Rows from block 4 of a small self-supervised audio encoder (BEST-RQ), named by matrix and row number. Rows with one number belong to one neuron. Each number is 128 + 32 x the weight over its row's rms, rounded and kept within 0 to 255. All counts start at 0. Numbers have three digits each.
After each neuron's rows are labels from the 100 clips, of 14976, where the neuron reaches its highest value: "strongest on" is what is common among them. Only what is clearly more common there than usual is listed. The data: acted Russian speech (Dusha). In brackets: how many of the 100.
# fc1: first MLP up (model.blocks.4.ff1.fc1.weight, 640x320), inputs 128-191
# fc2: first MLP down (model.blocks.4.ff1.fc2.weight, 320x640, transposed), outputs 128-191

fc1.222:168145077165152100092136194141135136103171156162149166119118151116111086176130137130155133053000081146133167138100144117131096081119105155076071120099140117184119141152085190085073047136128157
fc2.222:127130148117176160148151170142139131116103075160174122118104148159188179121130169141090086192148122136082149183126111061186109108092089204144085114132088111111132147114100141141097183139128175
strongest on: emotion: positive (41)

fc1.339:084111128056098102100171150106076103196101073136102097124107144155131171136158130082118144098094094191125103162152182120127083076110137110163170126160131126149084115109167187128059098134095132
fc2.339:106113144116190095150144144131136111154110087130076093151134166135091136173156077132096154134136103105145112118137095136115115189117128147127150127115145143099126142172116175173099107089073158
strongest on: emotion: sad (62)

fc1.463:104215121065102161133075155142128108120152137101114083079135229143150127113175112163109076148104097198100143154118123122122086081138067105140134119235075134170098122144192150142126113095125133
fc2.463:098121112149148139152140160113139073147142156158112190125119138104095190127113122071183174130089092141166089113214145098130189152142134130102201086119171123155129147121156092133153140154085147
strongest on: emotion: sad (57)

fc1.331:102118096100042126130120113082128123068132108086166121152141122135112127131166085161120166120069182106154088140107076126136129136094171138130149114161033106102132180175126178103130119094177127
fc2.331:050171151176195118175150139183161137142150150134076142129195098119134088138134147107120107154139077148064155085153138133090144180156050086150203164126136087108140132116150091133142118120169095
strongest on: emotion: angry (46)

fc1.549:110098081186130147063186122146163064144146117118081114137100156160127126094180099152152064100096156158154167100139128136134105169146073137107148095104127030131163126147133102121089144158110127
fc2.549:140175103084120173190201122167127200175080134086110130131151121106112158171159122139100077167115100141121179164089091124089042122120143136143117114159125160091143126102159166110068173126103166
strongest on: emotion: positive (53)

fc1.496:182167079134105110157154185113111117138115169153167171084128131146173101175145082112190134076166074141077081137115134137099134161104198149085089126124073101133152090049065156151073096135137187
fc2.496:105109124122138168141110065140183105106128151127191123159180121143084097117102093119146093114125127117102105164112148134148116144136129181104129092150128169112045121179146175192172144144156147
strongest on: emotion: sad (59)

fc1.392:098185103079184115138131149125120080122157209116118161076131152153146093110115175102130066115153110112141147135180117194070105093105181075096157072135138095118136081118165134119116117103078154
fc2.392:103099128162130128159120137162114128185106144148191095100150136172118090165124112106155168111146140114142109160127159090155182164083138163144121062084126158132169112143135134073179096136112142
strongest on: emotion: angry (58)

fc1.440:146157121097132138099051164090140096141116110151167114107105087131111105128150150081157131097133163125089130131163110116143129059074112120091121127165138128098112102074149154168119112128123151
fc2.440:159133104090137162088124139154124100097100104133113087167103112084131071128105112086167145179155088097122106113146073124121140197159121124145156111174159124104136214084155133117128136130129136
strongest on: emotion: positive (55)

fc1.557:145133140104120088100156166119082131123106123110094179153112121166044088135192135139167156079152122161215184117139147120135087132090096138183126132126103097081132107150158101124158136106103109
fc2.557:143134100148123099130202176088169116095100188101113119100129133097161164162085081141176086074013051150106133143141132128113090114172122131142153158163107091146104150120128177093062105146133114
strongest on: emotion: positive (43)

fc1.454:162131137141082116092142181120106118150031141171139058088119142177138095154084117098138144105084173150200128144165113142116124098143092116141096150098153200116140097105146113096091108099120120
fc2.454:049084123108122167111136138153126160133140147119079176076096075134140126194139174128116159094202058101113104130172167120222212168122142122138151108097114122107153137095143117103109160168129166
strongest on: emotion: positive (40)

fc1.604:113111104115045113114163147097130168136134142125083155119156108153184119102106126113142097044086158151148103115129181149115123133132129128114075134164120137125119090107137092123112109107129104
fc2.604:131123121132169120099080120130119125097102092061136125118093151150166096116117209165183161123166165142126122122185130136124194141087178131100137146099128104121134154122122132137153126121104130
strongest on: emotion: sad (55)

fc1.203:160148103150102098102161145104181133070094135146143146111105198124111160143134133109174079091106163123056139150088081108120141143155107079153105146159125092162131158083135122056093115117111135
fc2.203:059066129137164171091147123143141153084133225127121171075141143112143129118124134072182122139111134202182148039113064087174106140143060147099091131115149131105179085132140111130095174159078147
strongest on: emotion: positive (42)

fc1.417:175133140130135097114124179125170119162137100139099170135142147156078151146096082148156178112102105111162117137117122141148028019097132091166147149141095172113090100164122123117100060138085140
fc2.417:151123109119131109142123134114164127111147104151147078110153122147150170160108114103090102076173124124126106122158198141184080118163166113132113148121106139137183110122124124128162119088112173
strongest on: emotion: positive (43)

fc1.56:149132101120123161097190153115135128150106150131149097098105154171158080161093141134102134096124170117149101166135094135065150084147154125145130147129136114136111102175145120192149099127110121
fc2.56:129161187198109133051124085167123162143156081089138149128128159160119059134152150148114138177135131118083118124173113138115151129117104116124189117159144102108067099123150080131092153101188170
strongest on: emotion: positive (39)

fc1.133:168092133116158178043075137145142119119108165079092127204141160135127173117137132137154092122164092170085116060130078084100123147133119096129134196173120081068166096054136099111118140099083113
fc2.133:133096099053159117137079156176105177142163155135175124098152176141139151122097106150092120147173128064103148103106096142074192141185119128171093125131135161151071116076143113150124138140137127
strongest on: emotion: sad (62)

fc1.426:092164094176113121103103166135158094153146120163108114078078119097167135111092127138146110101093126114047122110155181107113137190120101165068116082092171101156142098100153127165163118168091119
fc2.426:143102128121138141166093143202133142063086109122163093203089132085123129060151120193100161128147131093159125125104164098135139120135118135174110145170126173162124170161177113150108153154106107
strongest on: emotion: sad (59)

fc1.597:096109070165145114139177144103137132134085121145143082081102121154125128153128153145124055097174140134117087050116131147121082140134156138125147155105157094108122095105120158148175110143097081
fc2.597:134063130158138157123192149139144117128101154112143138097117111116144151176136175118071138059102141122206141139067119148123137095150106127190132138156121114156155162125132088112124100139095166
strongest on: emotion: sad (55)

fc1.556:107100121136039148123149173152147131120112174134128087103111178076155171236090077108144141100137143115097156068133133123143092133078188047120103122175158121102131143066133160123080139105133186
fc2.556:139135101183149119115121113137167177136180141119093122119214122142073094152155147119134148097129123137117099188135124085176103172097086092155124190127184084152082110172093156128137089090120116
strongest on: emotion: sad (61)

fc1.532:075088145106109116106148135129152074135109181159123107165188124142125128074175141137118137113093138098130100111173116136118106174091175173159116155139118148077048129107144187124187127159111156
fc2.532:116128186118078142102103106148102137190099121113095092116201149074110068132127116189132119192126166068119101122121118115114165111150145165100138124132093123132140129093119098134141086122120126
strongest on: emotion: sad (55)

fc1.249:154128076127149111092187115118066127155121113115171122126111142111087105180093127079152143165184091143084126167154082157156116139144150120171148068076074109129097105086116080125124102121123102
fc2.249:136126078153115124129152147143092147102082110128156134149163149126148163147127108149134148174133076095098150117157087092175063113111134155146122035180138090137190119109101181117072168203111176
strongest on: emotion: angry (39)

fc1.286:141203113134121133122130149119130151162121048131089158160093113219134141106171131125157119142128073095118105098129125124106085060137130142155111115198119136103147177118150175133088117075109122
fc2.286:151097127131191177077154073112100132107161123061112165152158167154136123137128092115186170111076088171128117117097085155115108139151130170130128196187082153089140139127137132166109102136145118
strongest on: emotion: neutral (61)

fc1.373:136123139108166139130126134146111103102101095166139136134098104129112128140162097171134086088071128126101044106146177047096164140110142116112166098126147079127090097114108121153124143100098069
fc2.373:117126176124141170158135109084179117043137071079131113128064119145089102158147168152133119146079122160120131131159159141135139111070102143149088124127150171113161158195111090100103160152100168
strongest on: emotion: sad (62)

fc1.126:175181164129177166106096134141121119159152114138106091111097185179147114099097115137147089131142099138172066144134184119150164130109104107122150166112141204161133104162165154161062109085108098
fc2.126:078150154106164207153085110122162114095100111122132125137098131113106139117103174113116122133104122170204127163173173180207162136113127139126102126104193112175164116170070115092170171130116121
strongest on: emotion: positive (40)

fc1.79:168179142122074115110129174118144127143069060123134155136113148169085135112107154136111120078166139071073144133135138167083096044156116136112125088130151090101150089137131131087115107123093118
fc2.79:139149194144170179142149133155126173105138116093150137166099132121082102115131127101150191126108073048168129137136149136137203095125171138147191109172148088182129127158144161120094154138095198
strongest on: emotion: positive (42)

fc1.238:143154151088142119138198124084106121143078111107063121115126122201093129180191139105118086174144150111139131125142100148074132122122119118136160057126096062137145138134138125172152142119119137
fc2.238:117150098187116134111087123142161104141192085117120070119174157146155114120120146131086096100085151108117132104094105143081100080106108159163115195145174105122100184171106132118100136143146115
strongest on: emotion: angry (40)

fc1.443:116162135112114121077128138094136115117122123170140084131113172094129132176125135162158153149144141111117091136130147109129121154099141089174220118147140088134102215149167106152152185103159120
fc2.443:155122107111147153151211114037177115081132097069148108146114153145136067116098129123184085098113138131143125130151115120155169123126116112111103156138087148137137131134108146094148137151112118
strongest on: emotion: sad (68)

fc1.197:136137116092158122091128140133137107084157085077120181141117181144116092086149145115169145123093084146138160145143141144088096090155085104112135155148134087101153148098203147136071148105123105
fc2.197:137138159126171104146163171075088150113099138138121142150057132170179077118124096131146110054112165105122067128169143082202219077169146104107136112116171108096141152091113149192146118084110157
strongest on: emotion: positive (46)

fc1.601:170129136152095129097099114134100098121135072131082079137125143150133147152153087122207112072160156142075154165155176172110105194054125137133125142126142096136124134106108179151162192125109167
fc2.601:127203173192161156132182137128103155135076133098117128105082175114111085133070117107152145100103108105141165120107182110058100116148116154131083073129184125029121111096125175130099118146156164
strongest on: emotion: positive (45)

fc1.161:131078150093059145121140153111171144162131115102102123156110125113165145122176085119125147075116131146162086146131128134158065046089108163118107123115098121097103162142084092143151138110109177
fc2.161:100160175137163090154072191129110140216120123140104094126093155121150175140181142115110107127092176143133146099096098108178070107167157145148180058155089164159085135091104123085149143114105098
strongest on: emotion: sad (58)

fc1.175:113095138131099138125106131123151098149146133139125108119154126133137111101139118157186134084103143091080104113120107101084110106143112130077203139115121132108146147097096114193205121108142142
fc2.175:115102131142169135154086085163103131132143157151133088122164158110133179169111145170083160117167130074064099080061156157117204123126141126127118075151104120121119134061149169067127092156159096
strongest on: emotion: sad (68)

fc1.319:106146132145095121117171177129149146155106140125114166108101128142080097122140107126143130087131145103128189133093090037113068118150071090096080154121089085122129159147178170101093138133093053
fc2.319:118133149081203158120188147160153113150132136121104206100132027033170129146085092147131134118049121100151092161100113134109115150150147072135119091111160203114133181109122133097112100141136162
strongest on: emotion: positive (44)

fc1.281:141177160149114163087117079090110057151113112126081110166126112154142160110154154095163162157135126088148178156121104171128133169108123085160100108130133115093160091120107152114120109154147075
fc2.281:112137152208084159127155124049110095104118107114173115132180130099187109177139104150149117145110107098118122143139116097053132106153118141137130159161118108137173175099148134101141109136141139
strongest on: emotion: angry (46)

fc1.135:106097077135085210102108153160102129160106105183140106100092155112105172151135029079148092119125183123070092077119110125143129079138147091119153094139125124112143140097121153083145078122075157
fc2.135:112140092128139201170140113131144123164113171154158086089184093130107140094076083142136091134124142188109133063114094177131131141086175093103129109078082177124109188123102154043138169167127118
strongest on: emotion: sad (58)

fc1.12:154078089090135132107128167091084113133125129147078123153083145099097149151129163103146104112141098144151085179149148149085081115144162047122172137126134096169160099161118092084150045109091058
fc2.12:115129128114094059117069160100145112085129166144090174099103096225091153157164148088131130135120105118136116156139141161178109080133116181165170202085140067171173166152171158136119088181099097
strongest on: emotion: sad (66)

fc1.127:145097119130098078090106166105092145144136109091055117135128094168113135196123114105180057071105075108168105173172103158130116130104166136072114149153111144121116121113110136092158082096088086
fc2.127:154184098160120143103141099128125134137145082126097142137119100099182093107092156138187112141156182108088079158139115139107192132106189112112143105118163099060233142099073081104189092148113113
strongest on: emotion: sad (66)

fc1.513:152156152093130128127104126127142060148070072150116139109105089164116157157117128129120121116144110078102074159142093089127161129104157113080112099155112122110154077078129156134124125079097138
fc2.513:180096124080136208110152113112103071096129111105103102099156159112106119096110131097161099117106097089179113106139106103119122099079100165111108098205144097178128133185163183162125114166068132
strongest on: emotion: positive (41)

fc1.258:095147098121139159087133133109118070083104100151118153118140156120101142174166126130158139171034109147064106122095112090129091107158103178082119172129142083084125150105116149111157104088104150
fc2.258:134207157087174177118121130155143147167155108179151105100075120118094132120088130148111134146145147138155070122176084130168171150146163129097126064126129131142178205073179116149145035119106055
strongest on: emotion: angry (59)

fc1.577:133138156119082137089140159123083082143129136136105096106151127100112155121174150091114146200123165159095129128144081136115115172134136172175131149127115147108163062048115172113123132155136148
fc2.577:105138114112089047118139093115095124147133079054139141144171147077146089168141144152097114092172113087098148124112169194145087115118122126163189076204070096134203156126147178108137127106152141
strongest on: emotion: angry (48)

fc1.304:134141094156145125148111142152129142144134108099065143106129136123100081159171096197125166113084109111044075174127113124093142151132149058136113104169108087066150107130190158119137085064112082
fc2.304:105111097136117160144095110122073133139107105115076134106116095135161139124108054170150122153104128128163118141119141157173172125133107154115135073145172101145153160112183081095148134142193148
strongest on: emotion: sad (55)

fc1.355:155156116118112115094159132094118086129101084151158110153134138155121125116145143070144085113149167170092104118174148141141146163116144123119206117156088138168131136156084128074173148111113108
fc2.355:142117140106137111150129067103099113141086147148144128130074141103093066108102136098135108122172159063140152113076120145156159092152112110159104053156137200186164147126200149143121142178104136
strongest on: emotion: positive (39)

fc1.395:090163118111087150107134158110154126152058103132053124101128174117175127126100128146119165119111159149165092118178098083121080073146110118039143091252126123137117090115172121123117128159103163
fc2.395:108120134119139166165034148181065158109132125174098138118199068110087171111110064128126147114165081131162078157144124106139246171149159142141122121109147156189148127108148152149126117153129202
strongest on: emotion: sad (59)

fc1.581:120100114089076112103138150129201133104135159071140112147125108116104149173145108105135159108051170166119194129157100151111117133113086138076172162108100090089147171148127090135110097148103132
fc2.581:144132128186087133174109137159160151178145156160126076126192103162104090123142125124104127102177152131082155146094129126161172112094103181124104150102135121130110110185064109134130076148105094
strongest on: emotion: sad (76)

fc1.400:136118122130078101154071140116125120159086068146115073117084145165097143150189137130141148087090154055151105142140103122124152134082147146044148043128117109076090178082182119151115140114095139
fc2.400:139116079197161186094156143138184131108142120113141108114150153093146068158116163125123147114084101178113110096122129155095123163152111102158110151107100067153057112142156082110133156154127088
strongest on: emotion: sad (65)

fc1.68:154218139157084163147107156115122131116100116115088163137124167178168152196128136122079164117102169090155143135165128148132066060112125106186131117162082111123132118109104074021101132115109155
fc2.68:147132145154076165116088123168079133101109189109048165130112150061088131183103144045068176092107087187131148089134110147168101139148117117193083162160095152107176157153141080176123138126139153
strongest on: emotion: positive (44)

fc1.487:108081115119130176147144157092138090174154123169108100141104184229143147163122110046151134150074098169135153133140061102053086091104087163125143113158129147188067141155151124137117144110097094
fc2.487:160154167186124098085131148172111126132142139157154164139187052058129096135084143159103140183104189126130082125154104094106104145154085105137170144095120108066145113110108091134154105144164115
strongest on: emotion: angry (54)

fc1.177:141144130135105134103150172126159069077091134145165080098110116167048136090098121063117173113114134128074113038149126131093099107114111120157131116173126101121136159141127143065142120116144064
fc2.177:149095140183119105106134166115132157132147169132086141141146100099124113119112091044088159166103111107172156116115111127161160112136141064190127153143101207126166179141158167105121117156189091
strongest on: emotion: positive (58)

fc1.380:109107100086123165109160136133187088158104152150138109117128155131111142144139094098111099088085062115073116065184165100160127158065119131120109091122091140108086144156165154151175138156101147
fc2.380:168100115092130131152092107153173153156146097138127063132166161141148120185111148144162119179126102087139099184141113093170132117183148113123132084133125115139077170144119095093103091148120182
strongest on: emotion: sad (62)

fc1.196:144176111148095170164147202093150114133083115147100158110143133170150132161120175108123151123148135109138130091179142121094085061113121088109112104139134141124162087021141080030119086117080117
fc2.196:126089130111117134118141127147168124137163151108130102141133127094117066139108104032119200077178123122095144122186109102156120119121100129170158116155134162174146176137156103090104137143127156
strongest on: emotion: positive (62)

fc1.157:143148134109130150091090124134130121155064112133149107129096176131116116177141109092117114149116176192100127114134039141085081077108153105150113094116124160125098118103103094092086123085148099
fc2.157:150156154135050108097115167195138152148102125110037125153171099131191098161113168110095108124158118098131151115177101170119073148130093090091146161155131159075128171092130117099097141145156163
strongest on: emotion: neutral (66)