A small self-supervised audio encoder (BEST-RQ), trained from scratch.
Model: 17.8M parameters, log mel input, num experts 16, width 320.
Training: adamw at rate 0.0018, 10000 steps.
Rows from block 4, named by matrix and row number. Rows with one number belong to one neuron. Each number is 500 + 50 x the weight over its row's rms, rounded and kept within 0 to 999. All counts start at 0. Numbers have three digits each. After the name is the row's rms in percent of the matrix's.
# fc1: second MLP up (model.blocks.4.mlp.fc1.weight, 640x320), inputs 0-159
# fc2: second MLP down (model.blocks.4.mlp.fc2.weight, 320x640, transposed), outputs 0-159
fc1.501 087:563361513573540490448582594503532452434495612489477478490457594460529497531380489500459506555507533559451532399510497561525401366539485552456482436468499526563464459456529460492515558542457449455599461420514553539466467536509489487540527550455506541540520537550528564605431540494514533390496549453513512495473490500508534477485456558513515407457453555447505441494468514398416550498469573449526478474545487597500530460457498410491524527526501409564469556523479511551452555491455471
fc1.502 086:440520588447553532448457536520487466500525469504427512500506601525484408438409536432467502518543559555479613459543516496525486458431484454516522466493511455508475428428466532459505509547492579560495393481490455503475490547448505548476491577462464500537373633592591483554482527425413510490516461482494394489479590528463632430583468485522493522539469616379507495589499481518440459514491443559460478465453492563532466411538534423576463572452485543536498502510526538448421558510552494
fc1.503 092:500525551480530481470506535522540438558562504506469505458514522439482503403469531466559463425434519470381579481538579554415488451421391548555508477456389391483387573468518542511550468510514512452554487528470448469489504460484532469451524544491481568458591519529383535562400433470421504543503507465544473516470436504431501595459512495529466567626512500457548441468533565545406534485539546565557411422477518466511472503415532404495556487490616439470556488519537490451488506510511462
fc1.504 106:535562541600462508461447512488526466447541432457542546446407522421531483386463504474477529499590546513522538497541468531522490388466402543532478468468529560565524514543523563423543532538536527477584522477471482573394486489520485514563593538515489561553535434550539496617517533469424525507484473517509470580516577497523534554489506579444535510600465548483506432478550471515475550576525501420489440461527482441526509431418494429542514568605458529565543455527497593433434618424470511
fc1.505 106:416496552562418530486438422513489433566474476452466535531535537444531474474522453544475431517514500569510485385549464555575442450604488490539386481489503414585432523461324503476488544535492443504532527453459527608512469582535541536534466525491454535480499532524459474548541553480457588447555581512541478508501568493479561401434482484531540445544444539413518381411497567480564614538479481552441333459573481492540529510491492494500545498531517492478450540468523546582406524487509528
fc1.506 111:470559458518502435436505467558498492498497615532495570558526482459479440470410433514481494501487539521508536457442483523522452509516496511453474350462570412526488556532413449441463446513495462432568473470463555595468514534589490520465504479555464541494468538519521510526431526541404562551468619499475427611477520494496528473501497519504485461461514522464455468459473498468457586481556489545527437447596428447531522508505496499509556451545481487617558509512564494530357557472526476
fc1.507 108:508451521544519513482539432602463431573552464560541561502579460508514486457386411486507492438643519494520513534460455537534496430521505557450540418506533484530516505551410531581517481504500506420535550470537508537503528473516489498530574476514452530533584438521497569507463524507561458417499561512548502534441530507576579533466484453471532497594573491461556383484522474468499531565491416309478492474590528492522513527430444496512513486559486557540539525476431433522401558530404455
fc1.508 097:531527520399548596490446540490533450408440477486537449448582453460469462425418468451510466433497520487437569549514497564497456407491465530532538564432455489498428410497522585468583435464477540463516535494526411459434568477559526484462491614510492629537427498565452487517454494611480484551435505475406398642506526425484425516499420475467488430499517525459445562464506475577543461513471506448495479498524456533519505439481496405515474554477525426435544494529482497534470514491472480
fc1.509 091:482452493537495545526478538525500556452519441447471557534498519417559369467438470541489518512482540580454459442511536515477366582411494470531522526509492489494487403571500523472492503566563467463453527533535546544446470440598532495496436586483463562558492496525494462590507476483467508418480532511473470384454487477566540479508529423563513478457579510448429497416484467484465527482469462491507519480423565393609614484529553419447594505521467409416444559559541621422392472577541508
fc1.510 119:500584532524450481498483522508586535522550423515600513543412495535616489432455347466438584496519422540543498515471465532496516489470504513471494448459485581508480479472440503443539483556529521562469495424553548542538443474443441463502639534567482516567519509628519446541476491475390433431439391522486489567506463492440582516446463613456506545448517421539601468521587483514486531551508431481520470531527409484502454336487511463473467506518531542534498453525482489497478588511453559
fc1.511 115:579456508487553489510514451568587478448497497533473508440495434511414393501446488512456518453507508545466620521582575465459493528490381504458541487457424537465555497552409510551490486547544480492568503511445464494452505463525456449551516525465503560582409556551534597536508579490446617491435480529367416519582498485474534467520498406513428541541450512487601458504678562506527497536487449427461409493509487500499468466473428487549558521449454547466449458587452498400474541498532455
fc1.512 113:472562536509428528500521461545624514476485516498506562555462532395552436439378432534433532475632438555548575528509533549512457493546474518478452452465445493476522546481484525490549541532561493454525538415499449522411512539552526420408521585506450506549531484537535540667481536553427482452460533486510552538426446444480555474492439517561473457484498563511575450467543534465510676517536506489481420504475496423567457456424492441503463495466512477451478517502538563489486512540492486
fc1.513 112:596533466439444480456488575490541524489489517502504544489517449498450486481482513532566503487579432592436482415409444581490445563539464455525561511523526483550475426510451491555426536555585463486490484521479479571475504451525387415440507608567485483542470480576579498555474423426399529473450515477427538545474477492503512411493468478589558441498364496394539516501485503477553568516500455577466446526494477609506520462516530465533453574573445376533454538462478471583480526524474474
fc1.514 112:498501431496493426480530495664528512514427499461502592462467584397491445503470585465579549469559532556461522590541524456521407507577554626416458516459474460519563541535529484459517535598491481566522406456566435509475453606464434498406476529528516630465525561602432511589437495498484431491543487496488506573471556569455445525506464495524473471564589454501461483496486522452498473617451532519497585437450442427574455511402534499437549582514448482462448418526546489458542564462440345
fc1.515 105:549416493559489456527576556518534443439450559503436542491408499357539529490453423473612542427549490509506434537537514555501431456646410495517466498506481405500483393548515433523595441499550489417534411515557585514511485438484490429528469581448508471474551602523513461549460395457470466469494523412509484560475541486525548475455480518553535480475443456465555577458503469547404641531563538479451497464478509499594568498476601460453546458562466439420503442447560517584498510523418509
fc1.516 090:458514466488543511376452530550502490491463493524492533517376511505560431379465541422465562487570567428534581510557510584513407491399359467503562516525487495546473453472488501442544386629512525457478445554483433522522426523569466478465513574506478553468490487512591475517411439430469588456545561534469420533514539524443530503540497487536481523458533490473648535389518483529518493542568522503459505494586460494500589458473500457564547560510395541556506463510581525479534500434547445
fc1.517 096:471449427413448449531509457488501440571579498612464530547565542522503466440499372502534542457533427520522501482433429476521450553454479485488506519460494448476574533488401428505502534478567503478596507518537538518556492509418495465459555479574326480532508428508516565488455533540510458454488485477540532556489432507535597608487455545465465442469495448534458481425512428411364508481500490516405484465562449605561536402421512411472591513508492538448502455498425518441489543514465512
fc1.518 081:506509443548514545467438487577547442490539472516496430471491543550505477572502567412369494539527466497457525541473503483513380569449473536481506486496556466517624521443441601610556524488499485447581528473530491510530413492590530497495487545522458584485401504483514409447530515509532568451512463491467484521490600519419535463508490484478506546510438530543440504506504519518467544512472483436491501438542527494454550391470498563493477533453595568428488522569646606473532474528503520
fc1.519 107:550489474545416471490460470511544494412506608558548564531550404493443556544519465508485521451690353467448480488482555506514438519493498518499530517499497509468511417522508538522494424545595533442528534542539468521496417462478473535485561424569447501485565594600489571572387461533499444492470536445524545561456550495555488455474578452588489432526470457445512532461621518498514523410467495475478504526528456500498525506433512489544545325573441458470611506454551522570452478514514534
fc1.520 096:459559409507539501502442534601557496584509537506437522499436436464532432470414561478474501431473417507615625531508496435434445565450514509493438502537453500527592527424544436566499496476612469582418489509534574484473543436468448469417541623472484538568573504552508495448575558535457582386583571527506582439421472456539522487386505548482587516542501488446514450472465475485497521515539476529511548377517482489574469520466427489451517477454445546442468498471512507514461599514520470
fc2.501 084:505515582511536494552493484605532444543508523579544521549493441541519475491412456475482511490471527491589470530563555538496558477498533473478480474577506471487486538528465427486477576504522384467550455522578565480521511487506611487501470445478551498474581434490421482510543489507559420505455438476487521497497521537595475487466500467360426491453442544603495464503566380591482533490547528473571522523606538521461470511574438515548521421491509570478480425466440538550485521477533548
fc2.502 074:282511562391528505422395466464488634542488442456486467379509507530554460486576523409635456590462540477519502490537434495507519406515473517539535557481499459574466456452569401479524476476566471537529485541546408531505485479437467503347481493511557531431459517477440422472428482403491468518496444563489569544458489520453479550448546433535410533481541398471410478497510545519386487521437476455523551494507467488542453577452511481519458522503515457529464443462424468420584523445528529
fc2.503 082:469422519495428549483472543561458510502476589550605405482432499487509442485533582445446445447526493525609538567497490436475413447538470502478542561583471511441432457489535517455473444493411518504504498470417468530443451537495444518457451491579421497546419464494484572494501491501492469553543561539392498599490510578502491538458380494508511443523478630523583421465593589457568502577382601471537577513494513442542444557488483532572517511464472499524571468510450536525501470535484393
fc2.504 099:475439423592440489459556483599534394462489485484536428508481489473462491517503444587436527642476455472524581537616514538527454480550477453482494533501581591523493453572466491461555545496500535531554515473486532403494535478493445422558526510546501551511547521611459521508553533552460462388539497486483476508471616538497442556415473524534418471499485503515437474538476489528523491550500586483490511370463484577462455526464551518546485469459499550477452511409527501451440492478405518
fc2.505 115:468529529531510469407449610451504484575502420472487503478477546538564533452542578445552448512487520500529579564421469497444544490444543522508543597578418458470434451517562480533489537501456501472484519524505588429525503359433496549347457530590553544489522487544485520508489469467509490498483457434533543527464574547421509503480475484481383520519496488600535655542426508534470499425446569368492522592482572487487450487389508515595474457518574506526489489423403464460545493454530407
fc2.506 113:574497411522554572512512595468481568535466512512446494398514498514506604494432535565522453496526470566495419453475542508443528489542487479490488516462448396483576411444532581552422473500506459514505552416528557525471554477470582521551494480460478482400423592463451508428528411509439600538479517533540535490456524472494508514479461508558442460446461575497594482586512577507519503532486451570468454578539461526448551518444479574591509485476583492480460479542487469545435437474501478
fc2.507 125:511533552497544521530551525577552420547540422479502562443541560529548482430445503421501480442441508480498504522496404497549526609538486496552440606538495490523511606510469486524590559478514537529502477483516488567594476505425568489575494470491504544471536446495459439480513547453547473566456462497599527458578491490497525549587485541499465487503481512534488457560427446472445566546505525601478554513514455554425529506490533493420495500444456545440404460432535384462543493479577472
fc2.508 089:438484504409479482510466441519421578540457602545553519427439456566563477506573535494542526489577511508557531516513500499379551455440436499541536587533548563453483558471543463523500537495520494501485567545531461380500561440502572469441486477525521529487467422540447659526532398456537445478411446492529528469511535455478604545454438469492448585601519542571453499577505544564481504527509494399526483482402474538458344473454541494455507511484452467494461450462469519505587429434478426
fc2.509 073:555531551468559560536514482541555592415491530429514511558586471451557491448479551512437571547451492559487406498468566491530507554522467383495525426492519510404487589429546513507456502491408490458556594499611494572449423558560558531463530432452476535574510494446479513451495552560513494461440538518543434498492528550524539492468510450452564540468540458370496531511398497471453505492436466496485519446587501527466587482535469484580506560439487557550569522516574496507496397406508520
fc2.510 135:506509529495512527446439441525497489440444549521507524517427457490482517407461460437435518563568554551545497432495463505519499389516492492465437507570506474484508516555472539432521509444523620467511596522590531482456538465484467557522528496539510451518492496521518479479505473575480413465411506524422554560507350423482501453544522522494497481503503514557444502470554530535476572535548466381481562447583508520557434423493513464600563460617553494484560573578418488552422549504639452
fc2.511 136:495507524462517541568583512527529501545490466463511562476526483434501532513474479579552471451434530399571511528579558510531496575591470520569508617495580589477468509498540461473425544401489486554421451554449533497526383567558530525557434485465496532455507462508434462443446447521519497435602471415556522468486516566508496528591507456421522507499421419414436603482503483493431471466484503534553479572484459509532534488528566446460531539532486454422422438589521507472511474418525506
fc2.512 117:419493426494428554404475435496494499493497555594515483442490532512556593495482385517546513562471403507611520547444481517473517495484560479486515536490496377547479446604472490474531499443451548487568507469502572594522493517519453481414560504551484501475573497522512488493534491512451482431415514422613554530446362459508513500432474491545552484483538523506607467541585565523461560505460474540559500464548502435593465487472514477519556496436466509507461502536410476482479487647521402
fc2.513 115:432527588598440515475430485612444460524509528589344425442555512501537562488497494542424451484493500491468604477512420506563483483428505560477485535529479410553478508507598492470519517516556517474486536622511473438550520464534503446518421455469520479462583468516486419569563503490542432451558519554427489530509496528470548465502453484470558494590501596536451454516454483593466511484410454426522434472510589465539573531572558452542540440483643569524531493486467494546499427548444592
fc2.514 116:456521501502514562484522435386493468507552492441430402470501504534507581434487476584541503549504482533523560434486581542402497463439384520546511458536512549598512496376431502567442532512444463563570566470423516548528591513457500526510562541443482538618463537488522534522450580427508485500511555583527489485455523492477521520524474506400473471556426543513495486474583479497485502478498455483461527449503429467443528511479349509475467486530516495552439443491441512547424466447483510
fc2.515 112:505418457476417547451437439432424457540494555423478476613454485503505552556497409531570521557517439456578437464503568607431503558529497492500498548570543515586424523477535345508434475443528506544429507557451564475458529496553533472441571401504445455459597480511442463493563438531452429441435528514506483536412485528480420535387458505460517478580461440556490492536485474505508482595538546439590500458510554446478542508450462542531533488491440460587477560484493427571497557586458553
fc2.516 065:502465440559483439466488470505415467573542569591363476474513499521480519560471465601519591484496507489496465529517467458528577544488547513456472389512530526494489479547468469559499509567531397508408414510361578508494494531465476448495495475463498425436528596463504550421523486474519471473458567507450558538446508537555454489594470436467473455378565542552507459548490520569509547501497501563519564527540534556397510554555467455486497503485524458436589431528444490496435472562444526
fc2.517 094:420456512572481485517547462503487444453433475498640546562538409440446431491415463609567476468511470475545432544557476474487470511445468505495436508465491515476573481556507569493494425483576451551585480453563506469496543513548520604461480504521573420535540519525556419441562501532506420491487431551500533512556453517455373401516512479471515427520605476525526500600469507481447556483562544483552460443528445495541517438539509510519504476499517528518461472461552492440467465503498584
fc2.518 077:533503559547429585541458505573485497467494494449517470524557460442454571550453382636536450409510388398550556512498546581443577485494539450532508462535521502507464477571542469472508404520460471484481515498540528476511464452441606415596571467524422467381517487517488441432541442492496459493421440480498465504544409542488479485508573537535484506488526508480534484595539535516471434424531529536558434498510567487556524506475525516550609457478475563536500429463384484548497419493534571
fc2.519 105:491537456495525485462548485430493520529593423504470479430523380544559476350449506476524601511431538477442520507497445453497465529460539496518580491491510497440461531467446493495506509479508441487567474544463507556485509506500555421492511536527496490495531495492606445475582453398524478491532475466429470493543373501508538515542490511519476558496538544434413438579532524654461449610482480493450438483512501540548468457534447461450501595441525562559509657531478437537525627550486527
fc2.520 100:535561538474500546528524534512481606518408568566524523384477511460540460483543502502522492431456445562511519488458495461468464622504475488575483550485443480483478457442558509486473501490419447369450537380481471475503388436530589375473456484466402532410528554526512502437421490385448544474455498522505542497517536549497480454528455497549511527522466483531509559521428418521463457460544523549446489608570522480578581567526576454560480387406479466504489555576562469464508448519465444